A small image classifier, trained from scratch.
Model: 2.77M parameters, norm layernorm, patch size [8, 8], layers 12, width 192.
Training: adamw at rate 0.0011, 23000 steps, batches of 64, held-out accuracy 72%.
Data: trained on photos of arthropod specimens (BIOSCAN-5M), 48750 training examples.
Rows from block 6 of a small image classifier, named by matrix and row number. Rows with one number belong to one neuron. Each number is 500 + 25 x the weight over its row's rms, rounded and kept within 0 to 999. All counts start at 0. Numbers have three digits each.
After each neuron's rows are labels from the 100 images, of 14976, where the neuron reaches its largest size: "top examples" is what is common among them. Only what is clearly more common there than usual is listed. The data: photos of arthropod specimens (BIOSCAN-5M). In brackets: how many of the 100, against the usual share in percent.
# u: gMLP up (value half) (model.blocks.6.mixer.u.weight, 384x192), inputs 0-63
# v: gMLP up (gate half) (model.blocks.6.mixer.v.weight, 384x192), inputs 0-63
# out: gMLP down (model.blocks.6.mixer.out.weight, 192x384, transposed), outputs 0-63

u.226:497515504504458525536522500505447470545471497543450538487492512541465461548466505502500488488500494505482495483500517501491459510534512478478483490539537552534523501468440518455495506490492528
v.226:496537506496487488531484503474476493496574510506506484482475516468496502482492485514469502503522496474472502539516417495484498513514515499519459499502476472534476483507490480485523472500495490
out.226:464509490487506512550501517504482487471479530530498529470450499522473472526502457458546500505524503483502494455496521473519475509525482523516516526505482496488512518505502498500464509523499544
top examples: order Coleoptera (50 vs 16.8)

u.73:472556485460504503501481501488504471534491429533516513500525481497473470434465502493470472514551408503540511512496489499513501505501556507517499507500514502494486473535503469461493515498501490
v.73:556458532531493482503466490515517509474491528451513463498542541530515533536523478487516532507471537495464468511506476527466500497453490492480500472497479453491474520453484514472487560541517516
out.73:526517495493511469451493497519498527466509523486507504504529544505499516539476531501506463475493484457460524510544486488471515479498534493535519495469510456502477523470525477500511477516499509
top examples: class Arachnida (40 vs 4); order Trombidiformes (29 vs 1.4)

u.71:484561474400529509497470515499469521527485475548502495501505488472512483501516552482496458515548437479538535503494481484487484478501542498496502543480477510496479514559527477465501496521486481
v.71:527446536547509503498495502505490518499506528473543500483492564535541504516495464473516535498492566487456465458478496497479490503472519494478492472503498467498469481475480505494498510515549525
out.71:494537460453517489463473474455551488479499502494493535533504501468519510516514513495528451490490489475498488476492466499527535500509503466485527563474493463482473481528509508557490471483507516
top examples: class Arachnida (50 vs 4); order Trombidiformes (45 vs 1.4)

u.112:524495494449499503525504501540493524495532514504493496494540458479500503520528531498478473543519459543526500551477498507508489506504500535537511468446475511559513514482477472487517515491496498
v.112:515493498498493494483478478523519516510449536499535478515478501515466476531536504452497493507504499541505501513527516531489484495475525499495532510503506489485531558473529537476490533509466511
out.112:517523486475479490484460505508502540511501525492541470500484512442489495509540487476506494493499479515498530513500500500474432501487501506482491509478470504488509524513515507466502520565498467
top examples: order Psocodea (34 vs 3.7)

u.146:484494511493482462506511470542470482548493479578508510479513467508472504513521468502520509544508478500500513501499492446487496531499519473473454505518473515511539485501501479467500505478522492
v.146:500477538519481490501468497504483491482508505488511511479422507510500494477504530523426537487513517460508469497465471505490482521494527511491470435517488491539523523500467515468546500474527514
out.146:458550460459480513534529546489502495493519482535478535492450488551502482497480508501483465514500455497488517504513479474532521499542498510520505526525485463518505520446499503517474501503511518
top examples: order Coleoptera (46 vs 16.8)

u.307:510476509474489471507509470489521456511526526490502477501530496507493499502494516517513500553529463528530491518504514516496503521503493587497518475500516497529499463483489452479496523494495513
v.307:485486515510490500534510487536485457489468525500505475487504503507449468508515521450473508510501503514561482496506517501513471526527532509478493496494510509489532526501488490496521482511482532
out.307:514521509476511470504489495499503490496498499482537501465502491464488502499570480454519497499501483535526487488487481538493464516482530537458499507505500488484501489503507484480523508568489475
top examples: order Lepidoptera (47 vs 7.3)

u.340:506512487483501542507482555520523497484500506495510484479490488473513513506492501453485499530528497448486553502444505416493504483498525554497481534473455538534470513542509501487484505513512489
v.340:468509500493502505543540530511486510506533510506507473461498495502525488495498470470475502545536497461484502531490506454512503466522503533513473504509477521523482503500463435477482511544507502
out.340:539519466461523461485470511484523490507521494519500494504533543503505507513503458509513479509502467493468492481492473522463486466477478520522500517487517456505483473484501459497507500519517472
top examples: order Coleoptera (64 vs 16.8)

u.374:528447508495475501502530467445518555495545513445498454513536509482539542509481523514498478538473493505496468499511507514521511516521488507522485487478471494521461484461492496525462501463544518
v.374:475500482498539505485469494512520448511470469530486534527471501477489448484491456495477497495501495517521503497499434501500541500442500514501543500561531473480539512498505497519516510504490446
out.374:497512485493459484519486525546514511509495522497533457467456500485470468505528479465513481503510472540508528508483533495521441488496518511501452508499478507500544541508505489456460512557499491
top examples: order Sarcoptiformes (25 vs 0.4); class Arachnida (25 vs 4)

u.136:486537465443510506498487506512483496545504499540526497489505462489485524486500488505475484524559458505513596525524488509469488480468506516533475529460469534505514487546514479476499519501494449
v.136:496448539548523500491482504518479540503489518494522497485490542535502507499507445491499557503495566478467472493486498498472507474480521492499490462533524491494477506470488500483497541514517518
out.136:554500471494497517498509513510484518507497501501505507489560523495474507499457509531520487503518513479460538463484533489490513464491573489526483540484516524504479508502514537479504498468521494
top examples: order Hemiptera (48 vs 11.3)

u.200:496502502479515488494476497468473516502533520540527493517489513435482501488499506514469509495546498496499530515502473497468485439490508516569514510479513519529440475546507487476540469485476460
v.200:513478531506488521529495509488432530544508517490502457458506496538516521506547514500455533527496517501497493551482512503471467486512514493493454471497497531521514509490466508440509522512495505
out.200:514490511501486477507531514476487523440526508469505513471476499533537483508540524528482518477498517493494479462480523481510503499549480481478490510500482499501484534507478521504502475485502559
top examples: order Coleoptera (52 vs 16.8)

u.188:494543469495513504459469534480500518480490502507503464503471464435503477485501493495451443474503479496512580504509475499509485500458537485500508574497490512496497475548527511513469473479492426
v.188:534497499474536439500495478508504488522541469545505474481565521496510513488489479514513502501501478455478513481512433489470507454466513486582461500492507483530468460484505492511521489497556473
out.188:497503476490491488470468480451482501498490473541514525542495483533486497482502484522504491493514481503520523505542494502477511493444527495499522523525534469476516520504553525497485488501463480
top examples: order Hymenoptera (81 vs 20.5); family Ichneumonidae (36 vs 1.3)

u.14:533502503501488491464479495488528525467482519477530470503473529504499490520529480458490495492489505524463488534502482515486510505467498496465531507521498463475520540481506519455513515554482511
v.14:500574450493463561507531541483488477528512520504477507508472496502482503502448504526513462514503473528509539495494505500494500504506496548500510528489501540551497468536505482500484497471481500
out.14:495476454514509499506464502437490481572520462543512537500443488503509512491503469507516489494500498506555494486494493517494467498503513506495443490528500486503530505502497543489496522507527469
top examples: order Coleoptera (42 vs 16.8)

u.272:496478518510470483486510501490487524480482517491512474476502485499477523457514473528457524531476509478499560564527523500506492494468513485488489514505474538497463515508522509523457517505472482
v.272:475496452460499535537526552503483481530479504504479519473486474514498457520509499428513494545506497506538489497442519500521496529524494506498500525509495538460514535517456464471486523521524515
out.272:449510491484507505511498496495501473525490510488513506491467456488481517462501463468515500520495463497543532536537528503521485514492497530502504519523467521477525480543517496561443539516498499
top examples: order Lepidoptera (37 vs 7.3)

u.133:486542444450484552483498531494494514506498510515512515538460491441496496507467501493493453482519460514489585513505481518466500488471500538519520545496496521507505506518521501508477489494501466
v.133:536495440451542497481490488497496504528514478526480477492560501483535523508538514514532501494485480472496535483515455511470501482476506508554492479445515490501475493490492507504525520505518455
out.133:480524494491504529494523557469493543476491508494482500477495446501526469515519531462460493501504498511532534544481512500516499502511502541498564499488451541478484516521503500519478451522476498
top examples: order Hymenoptera (47 vs 20.5)

u.56:497484503496520455508523496482555536432498481480490498490494485484517508490498503521486512500497497469500484475505516451554529503545488488525479498491496493478466491479527499543486458476508517
v.56:504488523501495516556522464507465487525501503551480503504556496510505516539539559537498515523494499524501498511531497514470474498484505497536503480519497511549515500463486502481526513476496503
out.56:446489498433498459515513466500491456514486452549477532469476478534452490460548500519537519521539461484531504496486504481534504488509449510485498513537501470491540528528537502487496503507448497
top examples: order Hymenoptera (48 vs 20.5)

u.298:471495504447504453509515505482513518510488497503522477472525489517493458503534487479493505535547477501533488512511517484516494451514509552519505489509500496494493511473489487463484512556476516
v.298:499496506506508485531542499498472474521552517509508475462550510515514502510497468476515506522484498492486499510527505458508511498537523502537473515490486496538500447471455467512483488527512512
out.298:513521502492525482519464498474508517500516522485540493503511473495530533490528517452512499507488485514527480527496457530490490530470503522477537500457471488492457474511506490500518512581505497
top examples: order Lepidoptera (74 vs 7.3)

u.153:464507487423504514502541508501517518519516461507500523510463449501528501463500505495508481531494470482518499472495515430535520474528493499496447507521461521498530495495499511521499506502550502
v.153:479448542520502505530515491493432515520501517503540502467498504530469489484510496510450554499544535495523495523474504504461474500497528500505477458551546528507499490494498480460519510512492510
out.153:499515496503497516543527538459505494494531506477511506437452487530518511455513512493508512524502501489503499492466513497550512494524521518473504524506446487518494526505461485493469502518522567
top examples: order Lepidoptera (33 vs 7.3)

u.164:518558449495534520481518538480476501504511484529500529492523468449512484512482498500521474466496492479490650501508485508493529485464492496508539500497480553496498491494526527514508493528516372
v.164:505463513500501521542526461483470516524502507499476500492536500515534535510502521513491519509493497442494504482506510515473507503478500492548486479522514539553504501470448493500500550463537493
out.164:526473487488489530467471448488516463508470471519451495539505529488469514517509504529518487472533492478495501480509485499476505517473479447499500496510537469452503504534498492498514490482485461
top examples: order Hymenoptera (58 vs 20.5); family Ichneumonidae (29 vs 1.3)

u.5:522500500504505520507499506410480528515518500489537460499558500466535502556550473414500499478508503547509503514461489536468446544486505514496489494511506513475469463512473479491504477546521468
v.5:469501494475549497504525471501511474504489491554488504500537500490489513498475509505463490493497476413484518517511468511494520496482499492565517483519504506514495481462505526533539544510530485
out.5:486513503604501503507502513493481512491523472520474510486506500514506502499476502509489501521469525479495476535507476470509535493504467500500493441500474479511488527490506485496497482518513472
top examples: order Diptera (74 vs 30.6)

u.280:489498497452507493519472461529529468517529520495525462500552490502479504473504501510493506548539455533511494535495502497504497504503499538517500490471501476521512488498494449463515533488485505
v.280:503456509520513517491463475522464505531441526501503493503501508530493494526524483492493518487491531515502482471500517534461499497486512463495514481545533509469514540492509537489512511491478518
out.280:523533500473513496438463482453492530517532490523535496545520508501524497502498477505485506484542474506485525534513482497460499470491574487513502538503535495536499504505562490465525457510473498
top examples: order Psocodea (31 vs 3.7)

u.196:457526506501485512486498509465496500549482462530547488511472470521490502424471459510468508512513473482549499517533525482511530501521560484519473543526514549469487502560525482475460515525482513
v.196:513527522509484511531516540506462519500564516491518486472514511516541508508500508491489510539504507484474498534489498450475493473521513507490491499476453503563489495479469493452492503527519512
out.196:503515467466482558499500524504474518518491545517508531518506475521499494550470521450523467515509477501512536518494534500497480503511550529521501526493491549493508508498498479476470528505501525
top examples: order Hemiptera (45 vs 11.3); order Coleoptera (45 vs 16.8)

u.228:504532478461525505500480515496485483525519445562532511493512484469484487460485502503483464498534426480500553510491459470508517463463546507535505534495505518548466487527510500483505457527510452
v.228:560452517518489496491475490504519532473496549446530445501531543527520543547529487478510531507478537501461482522506490523451490502458498497473496489484480460491466529457501517473488554537514525
out.228:464486483469499500452506512481507511428481511486469476516462490488509499556517511458493482453517498473502495514521522516500471523522467495509515493504500507460499533526495472531500481495469513
top examples: order Hemiptera (49 vs 11.3)

u.81:510492500498470500497523502518503513492489512495514481476488501520443509505499468500528497517530499483489515480499550490501492468501539508519481555491514513516483511500545500486433521462483506
v.81:494506477487493538504514507456507526528499509483450518487463451510525523486500543506490495512463482471545481510510504510505528525520474495461483483478451499460495551522487502546477521505530512
out.81:482498492520564496507457478490484444566489501512503515490502488474500492408521492496521504502486528519511476490470487518524509522504507485453503500531483501475550466536460547506514516537501493
top examples: order Lepidoptera (31 vs 7.3)

u.225:517474519504522463501478490461486524488498518485528485487521499463516524487556523492512530489498516473492519499497482501490493470453541500486507498457501496490480509546514507528507466525506455
v.225:482504508493489491549496473486463474529499477550500523478516484529500498506511484495521509546489471498506527497529484487496483501475526491516468496517481496514513497479507513496485516524507471
out.225:534501481493522488477501503508473518492501500495548507490552485497489531508499463482524492502490500483501552492512512496495484491473599487507509558489495567495450491523509485502477499526519477
top examples: order Lepidoptera (61 vs 7.3)

u.19:485533487493519485488497478547498478494496521539525534500518515503496479514512486498527471502514496508465519474510470503512506468461528483505540549495458486498501507487494513524507485498498499
v.19:523454507482511507501535501498491519479511477495464471482546511493549525530494499502480533499470494443461510477525467500513473518487579493584502468495500521540472477454466516512502519478513496
out.19:517521497492531524489457509535525490448505503491503485532554519474517529529467480485495489507492501478485520483516455503484527503463502499509561510457480480496435456500507501537492493483522489
top examples: order Coleoptera (40 vs 16.8)

u.68:504526481467491541505504511510484494533543502551473482501521509489508512507496516532466479492502453508480602514492454490467495457486553502540495509459501521558499489499498500479544477477469451
v.68:519486484481529513509512488504464514545501473555491506482537483500525507523517502503499508526490503467493545483511463502478492498460519480552478487495488507517498482485514520515495519512541444
out.68:494522463486506537491464573523518486464491519470527507496482487494523501497504500478494482489450503478502542454461508513489493466502575524467490529507462541500498520490439510492491520512539513
top examples: order Hymenoptera (66 vs 20.5)

u.314:466522491471501502549521512512485485535535442523524522489565450489500496479468503500530498538528443520531536518493496499517440502493550527524499499525480519480465496497528472499464499540525477
v.314:511513441441543507504484533527491495504505493511506484483537491469545512498491491497492491514487465444498570491502476503475482461458573535544497500497470519527472500494480505497499543513549450
out.314:440508483518499502515471557505495466512490480544466555532454473507505462500494511497492499499490499525529495504504469532521489502455452529496535442545480495494535510470478519544477511491504474
top examples: order Hemiptera (58 vs 11.3)

u.96:473498478473476546497546532468484533518526508493515495501462485485555498498473493450462493500469492516502537518507515499543466519513550514495453575507493546493497481491488489544453517495506490
v.96:466471511500493556513538500502432502533510513496498494460501474506536518471515509505440538509492511492535514542506523506504479524499508502511470480522484575494501509509465483532474527480494499
out.96:552558479483490500476488509468459516506501501506525490510516506484528483514524508499494485467497461542496535516534503520457456486454475493498503506476510502499498490502523525513497491511463434
top examples: order Psocodea (36 vs 3.7); family Caeciliusidae (32 vs 0.9)

u.325:502517501479495478484475493478510494526481457512555506508534505492460504461476463475487489499540448498483518496510500480503513502481553489516477548507517515487493473545516477458483497521533474
v.325:500519513498491502524509554483486518496544515491504487455501508527539510491491531497447512535512499465489484532480496464488510447542498537485493474488473502572476519484477490462522510519502516
out.325:460488489486489518478502506494481518484472528530495510522492529508476486555482481457471499490511506464488542526524511495464467486488550494530497514507507527475498553485543503491499485490478506
top examples: order Coleoptera (73 vs 16.8)

u.93:467513473480510534503506525524484472507453503532438523483482483509483479507507497468507501497489501463509491482466518494507516523525445482470501511506490543451530560542450490500522509481511511
v.93:500479505500492487494516484503489507479475510500499466493506485505440523470514507557504511530499501475511576494531533495503504470472524497509483537503500546488489527506539498525448503475465484
out.93:473490488481479515526498511474510486534528518466498497496502432474513535495529553486506503545499470537570525554496500515516480537517510554497500503485474519493496473518496473500482537503500501
top examples: order Psocodea (31 vs 3.7); family Caeciliusidae (26 vs 0.9)

u.309:482559478465503497487487521508501479512485416545514554510519472481484471458478500497500463513524411498508528494463475467514505495491564502502494509543492511499499517511502496471489470524543465
v.309:538449528537505497507470479500511496490514545458505485505532556520535525528502494488502541505478541500468463506513462519466507527469500499500492453496505434500489510432484505504493538503535519
out.309:523524488492480486485524504476482516469519552492516499482517549511501493530497489498521481480511502486450517497533494493478472474506526496506509523473499460511504502459516501491500455522474531
top examples: order Hemiptera (40 vs 11.3); class Arachnida (29 vs 4)

u.145:496505465458475522476474503477468512502498494521516507527524493427490466484495486485478483464517482501496595519497499537471480482486508492506500550509479571483495512548509507505493459506500408
v.145:487521438428526514500489526537505493507477500531486510515487463456502474513513517498469465499513464486515562509511493497504492462469543540512518511502505511519515513508493509500501513500484461
out.145:491495482521497485500524494501500496503497469505476484498512522457506438509521483495522487456498510516492494478465501493528464506487477464498481491512497479461544496497486496532512441497459462
top examples: order Diptera (61 vs 30.6)

u.144:479537488453511501537558483557513466497506495518481501487479498464482498490497503512511472500525447506539524504507489506505469513490540503525503513504509468519524446485464452490481513469489464
v.144:518509496485515479526499489564481492505524470535487491459544492501493506510487473501525508522493482467472545491509458472483516487475525507578491498481483496513477495490525490501507503515527460
out.144:505508502519466507500545552488474502506508540492497472473511493507517440550506453490464507499478512540500516519506531512513456488503554504494467497526494554525536521467488492483478481503487505
top examples: order Diptera (70 vs 30.6)

u.201:510503472468475512497483506557498518526490488518509516523513455498490503515503507499492464499539465500491564496476516508457462482457535497524492508493503537531543513497481498459503525483506472
v.201:494509510500510514520500537501473525539566516503504489445503492509546510500512501493442499543515497466486504551486488483486488460519526507525477487472455516600484485488451473467509510526546500
out.201:503499480482497459491527449506492491497509496492507475504506494482507514504504472492507479449537492498512482540524507495506473551487546451490485515506489502486501472534458453504539492507510495
top examples: order Coleoptera (50 vs 16.8)

u.282:473541469467500507502495541531488501539496444552512567508508478458499510486477483501501471503522425479491568504496490482498495498475528511501466492499508566500515513495489491501468502500529438
v.282:526534446475506520498487498482511479519509522502503466490499499463510513513516494504494451499481474496520541521544466530465500490457523541522506511479503488520484503523496517504498519528501464
out.282:469518457461459491496502505499487465459454520517480485516428483502474484508523491497488493484501458507532520513529525533498456506499494526513521526526528500487525531507495480470492502474443508
top examples: order Hemiptera (31 vs 11.3)

u.300:539471534531492497470482458479508535491492526470529484521551546531520535544536499511523525495491541520456468510519494542464485482477503471497541488502512459488480510453515522452500519523482529
v.300:462528496472500510492500506522498496557485477520559505491500473509473488432462464490491501527565441490512502499476509486506501509505566497500486524505500518481499469546527456449480535530509500
out.300:533511486502505454506500520512501524498521532502502504462501536499460504509474550502541449505532495476480509505525524500502493479529520530532501510447493490503504519517530468488478501515507522
top examples: order Hemiptera (66 vs 11.3)

u.99:454522436447510499532506519513492493521503486560491507499501460487498486513513501454519446524506466471520560495475503473517481468477528523554480538496482536508503511508471487503501495481506435
v.99:505547506500502507505489560468479522522563515493526498482503509502547517507498511497471499507514499474474500526478464510459474444525527521518478480487479496585486480459456492466513498516559499
out.99:508501467471535474500509502497507467533535472516483500482589493489478503483466500500555485510529486473510526475466512464510497469516542492535466552493499519519507475540500470488505472500532489
top examples: order Coleoptera (43 vs 16.8)

u.197:522468529511454535502508461462457525511466537478524493512499513514467551516562517520502529501498524523499498525516537529472466505494491496468495488517517507488524530506489520438504551514472506
v.197:510549465500555513507531511492492518481543526496491488511543483451560528513517533533480491493490508493479596535516486522477509495491474504558547483461441501508473476471514541535525517501496439
out.197:445490484528508496500494500502516493494493472528435513506482512512499498515455497505489490496501503430501488516517473488502519505502468501521504449508503458474474496500501460535499498500508477
top examples: order Hymenoptera (73 vs 20.5)

u.338:538485499485509455505512477549551487463502472461500461478525491491507529471509469524532514522504459478501496467484503474518526524502489495514486508507498453499496485514494491501482500471548501
v.338:502466508500502530504526485506456504565514506511502470460503434519505513484529496530486521539518508494507510499489542484510488504520539472517462503505482589515479505504502491489502503480510505
out.338:495516493456511441454496447472532517479498449521502497510497507495486489511542504504500489477524462486506517552523461486496509506487501466492521519511510433486497529525570491495525460536444476
top examples: order Hemiptera (28 vs 11.3)

u.276:527508499511510515454487486484545526473507516479521497530498542497533512538516502470540481490502525496458479508481472519486501478470512497501545524457463456469467524477501506470495495536509520
v.276:472547506477496523501496498527491488554486479514542510489494455511473483470487483473499480545539443503545500530505507501506482521510559497494482508502490508492524491532533469440466539549507503
out.276:514523475489525469491487517513482527517514514516492529480528527495467510485473577527532438515522496472469536519528501502491509467519515511535520527463495492500519506522543481502475501513504494
top examples: order Hemiptera (44 vs 11.3)

u.227:488530412452501504488480499484517487514486460537486546544501500459489434502501500505510438474503461529512505508496456505507514489468497491493532516525521477473547506477522503504513481516457451
v.227:503487532530529532501476506512496528501524505499460540493495506511511522495478557517458514506491523452493483524500475512494525476510475484557508428473465492556489522475498528512521524495540521
out.227:494470507546480444509508506549504522497474510493506467458447518498437487461493515506462513504464495488507472522503559506537482493515469508489428448508504516481528558503497481490505551524495474
top examples: order Coleoptera (62 vs 16.8)

u.42:503484449497552472469492490500509494507471459548493527503499493506479499511518483498543474498473489490519551476518500514497492479460523487507514534529507502472507527511527504500487506524499437
v.42:515561506511521534501503541500508500492544516492483514462496508515514523498476523495515506545488514404487499509473488440501546467514490508503505500467468489540473514514495461490486497522532495
out.42:479518471464527465443449470450509481517506461522498510514469490488505461484532482501501490471540467497543512537498489470507491494472499470527482517532502482463542549528545485471512473511466467
top examples: order Coleoptera (94 vs 16.8)

u.366:513524461476493536511511490507520487526543517478506457490512481514497530483477505508512476555514467512525490502492522500504519529521499517502509527476505499508485466539492453483456533506502517
v.366:495562473486503481499492499554516445506497499522515514503503520517495443482479489484528462502533483488471506471494467492498535472484534479492517527500491465495536491469498491487514520516498497
out.366:462524462492505501521500518534476486538491453558443514475483472513481484472536538538498468525490446531522517506491460496509510466470471512512504493515490494492567542502468480498498476495488441
top examples: class Arachnida (32 vs 4)

u.125:491497501507506491463464499500533494484496488499506527528472528497518476492493474495460503467497503532477481501498418510496519498458495496487504485547498442479517507470473516516534498503514500
v.125:510474430471537508528524515501507496498508509484462493492544451528530508510502541502507472553491480502546477484494525517530506516530489566544534470471489500523483493454457499517482502485504536
out.125:483466581571497450540497507503493501462479517487522507471455467497478506515507494475495574500456537495533486493513520509502478506505502536508457457501489536508506571505527531498489538526509521
top examples: order Lepidoptera (43 vs 7.3)

u.155:491518486484516506480497522484492538487536480541517505525487483419536491528502499487463470494519480503509580512505455515470493472443516531571499502500487511500494515521516502511494462487498395
v.155:490456530517460511488495495490470545520481537491558472508479516518480503524535459473461526493509534540490496550526512529467444491489529485498481502533521509494510535476522514461486524531473512
out.155:523446532514530505472491447482485514518519484502514517503577517523505516482494501512508539534527548492492485493465493497494534499495545462462503499505522499508490452504514471483525514469501517
top examples: order Hymenoptera (75 vs 20.5)

u.317:515511503498465502502503564503488531485530504486525506498529488488538498506525504487485505516485498504482513542489480499503489491489492521482470495489442508538523504467479517485502525535514466
v.317:463531492477527536545502494497436481558498520581475531497528519538503471513494509517505507468506500470485500498504520510483499472519493485522505492508514569495521511479444502494538515489471514
out.317:496461491520509496474532464484496501489456510516462500517474533500492523532512495501511515467520545449495492504518522529489470523496502477523520472520518496453462482497500441521506502456473493
top examples: order Diptera (70 vs 30.6)

u.359:509564435418531515506508495515517477477516507488504512503498497493519505451488537521512478501507437504495532489496489475501549468512478543524517529490477466509501514495515505521516476474485459
v.359:481501514504500495519519523555463477524532495539495509478514459504509500478492505510484518527506491446504534501495482447480507473483536503537470491502480542567512484476488493508489500472547467
out.359:508481535543515528502523506557503491512505504502458505487536502502507509504434515514477530523484531451492509505476484492496522512494516482509501457504478528513500490479456464513514515507553498
top examples: order Hymenoptera (41 vs 20.5)

u.363:535503474493527491493505502529510516469526456484500489444488444481517519515503509500497454504479482460512521492495477487535509495481543488534476499494468496537457510499520529546447501500563484
v.363:527483487474509489492484485509491509499543479509477468475538482507522511529517494499504499524487472466510520493523448494466496504444506493535459483500493498543477481489502499521493526488561459
out.363:501500496513536496535513542495519503492506491473527500477537490510505524476458442462525511553448504481500502496495508496517521477500501517484462516505488519495455463487501470529440541553548501
top examples: order Coleoptera (42 vs 16.8)

u.159:456554480500499512480500575516500508483485435507484555509488465469513464512501499442503463470480492497509520485464495490534489495493503485500481520511501532492527519503494526550449449495538469
v.159:485509444424518489516490524502485457514498488537499501500520456480516482495503496486483466529497425491530561498479495492513495461470556543537500519511498517520498532499470500499503495498506431
out.159:526492536536507502509517506506512540507507504479530530481504545522515533508495475496537531539483544483444462482486490500502533453505446503484507472501477466518493505454497507493483536527537522
top examples: order Hymenoptera (53 vs 20.5)

u.115:472541463457500510494497532509488486516479426542509531511484446475474470469492473489506482522524452496547607493471500450510510453476512545509485527527515542512515505527510485483488499507489432
v.115:543448535536499488499471489502521511484506540452513470506541555513528535535507482472517541507478543494462468506513470519471498525464501498486484465499494451489480506444479500500482548520547521
out.115:463498467494504437506512539534508492469496482505513478477504471483486442504505425465492479482501491504525536478474534428541491478492498493506457547507514541506516524504513511529476458472494483
top examples: order Hemiptera (42 vs 11.3)

u.113:524490522525499488484468476482519484471467517470512501502452536501502485504543493496493516463488527517488466502495473532473504529488477486456522478506497456453522547503482534472534491532489524
v.113:507531457506517522480480562500501508489502508501492500488491440430517499524513499482486469487487499481507650501509476520479499504452496508503511497490476530499493501498514522531500475509514369
out.113:490498481532485492479488508487491535528508458538444515527538505520506488501451497535465497500491492479501506555519476482484529486496472479517500456517532485500484495489514479520500498501497448
top examples: order Hymenoptera (76 vs 20.5)

u.103:529506509511501519451505549520506537462498525490514448498511505504497531473497523501489500519504508457471534517493526466495563487503494487502537548445482515504462500520548500496454499485478503
v.103:469489503426535458514519494517519511494497476517500489484492468497519528519535497501517496527493450454529496531503498504513496494500492501494475473537454497484527522465448498525510557539551503
out.103:541550478501484522502497506432457526515536524495526498498518529501550494501514516486512468497499502533480465523497504541476491513532510506463521520468469475502495504497491527465511492562485507
top examples: order Hemiptera (36 vs 11.3)

u.335:471510505484514482506529516459447510513495473548523535485518482479480484499501497499498501489537494495501592510491494497483500451468490486501498515514499552477491518525537505516504435531473420
v.335:489504441438521502508495530504502486508503496535507518500499480471520480500498514497498468520509438469522563485454467494505503461473542536547508505507509511544480519489476498503494503480520448
out.335:476501500505517507493499494498500486470463503503466510514524491467502469511505522476503515468493510492520496499498483524493499523502447502471557468512502502438501505509476521511533475533473471
top examples: order Hymenoptera (48 vs 20.5); family Ichneumonidae (29 vs 1.3)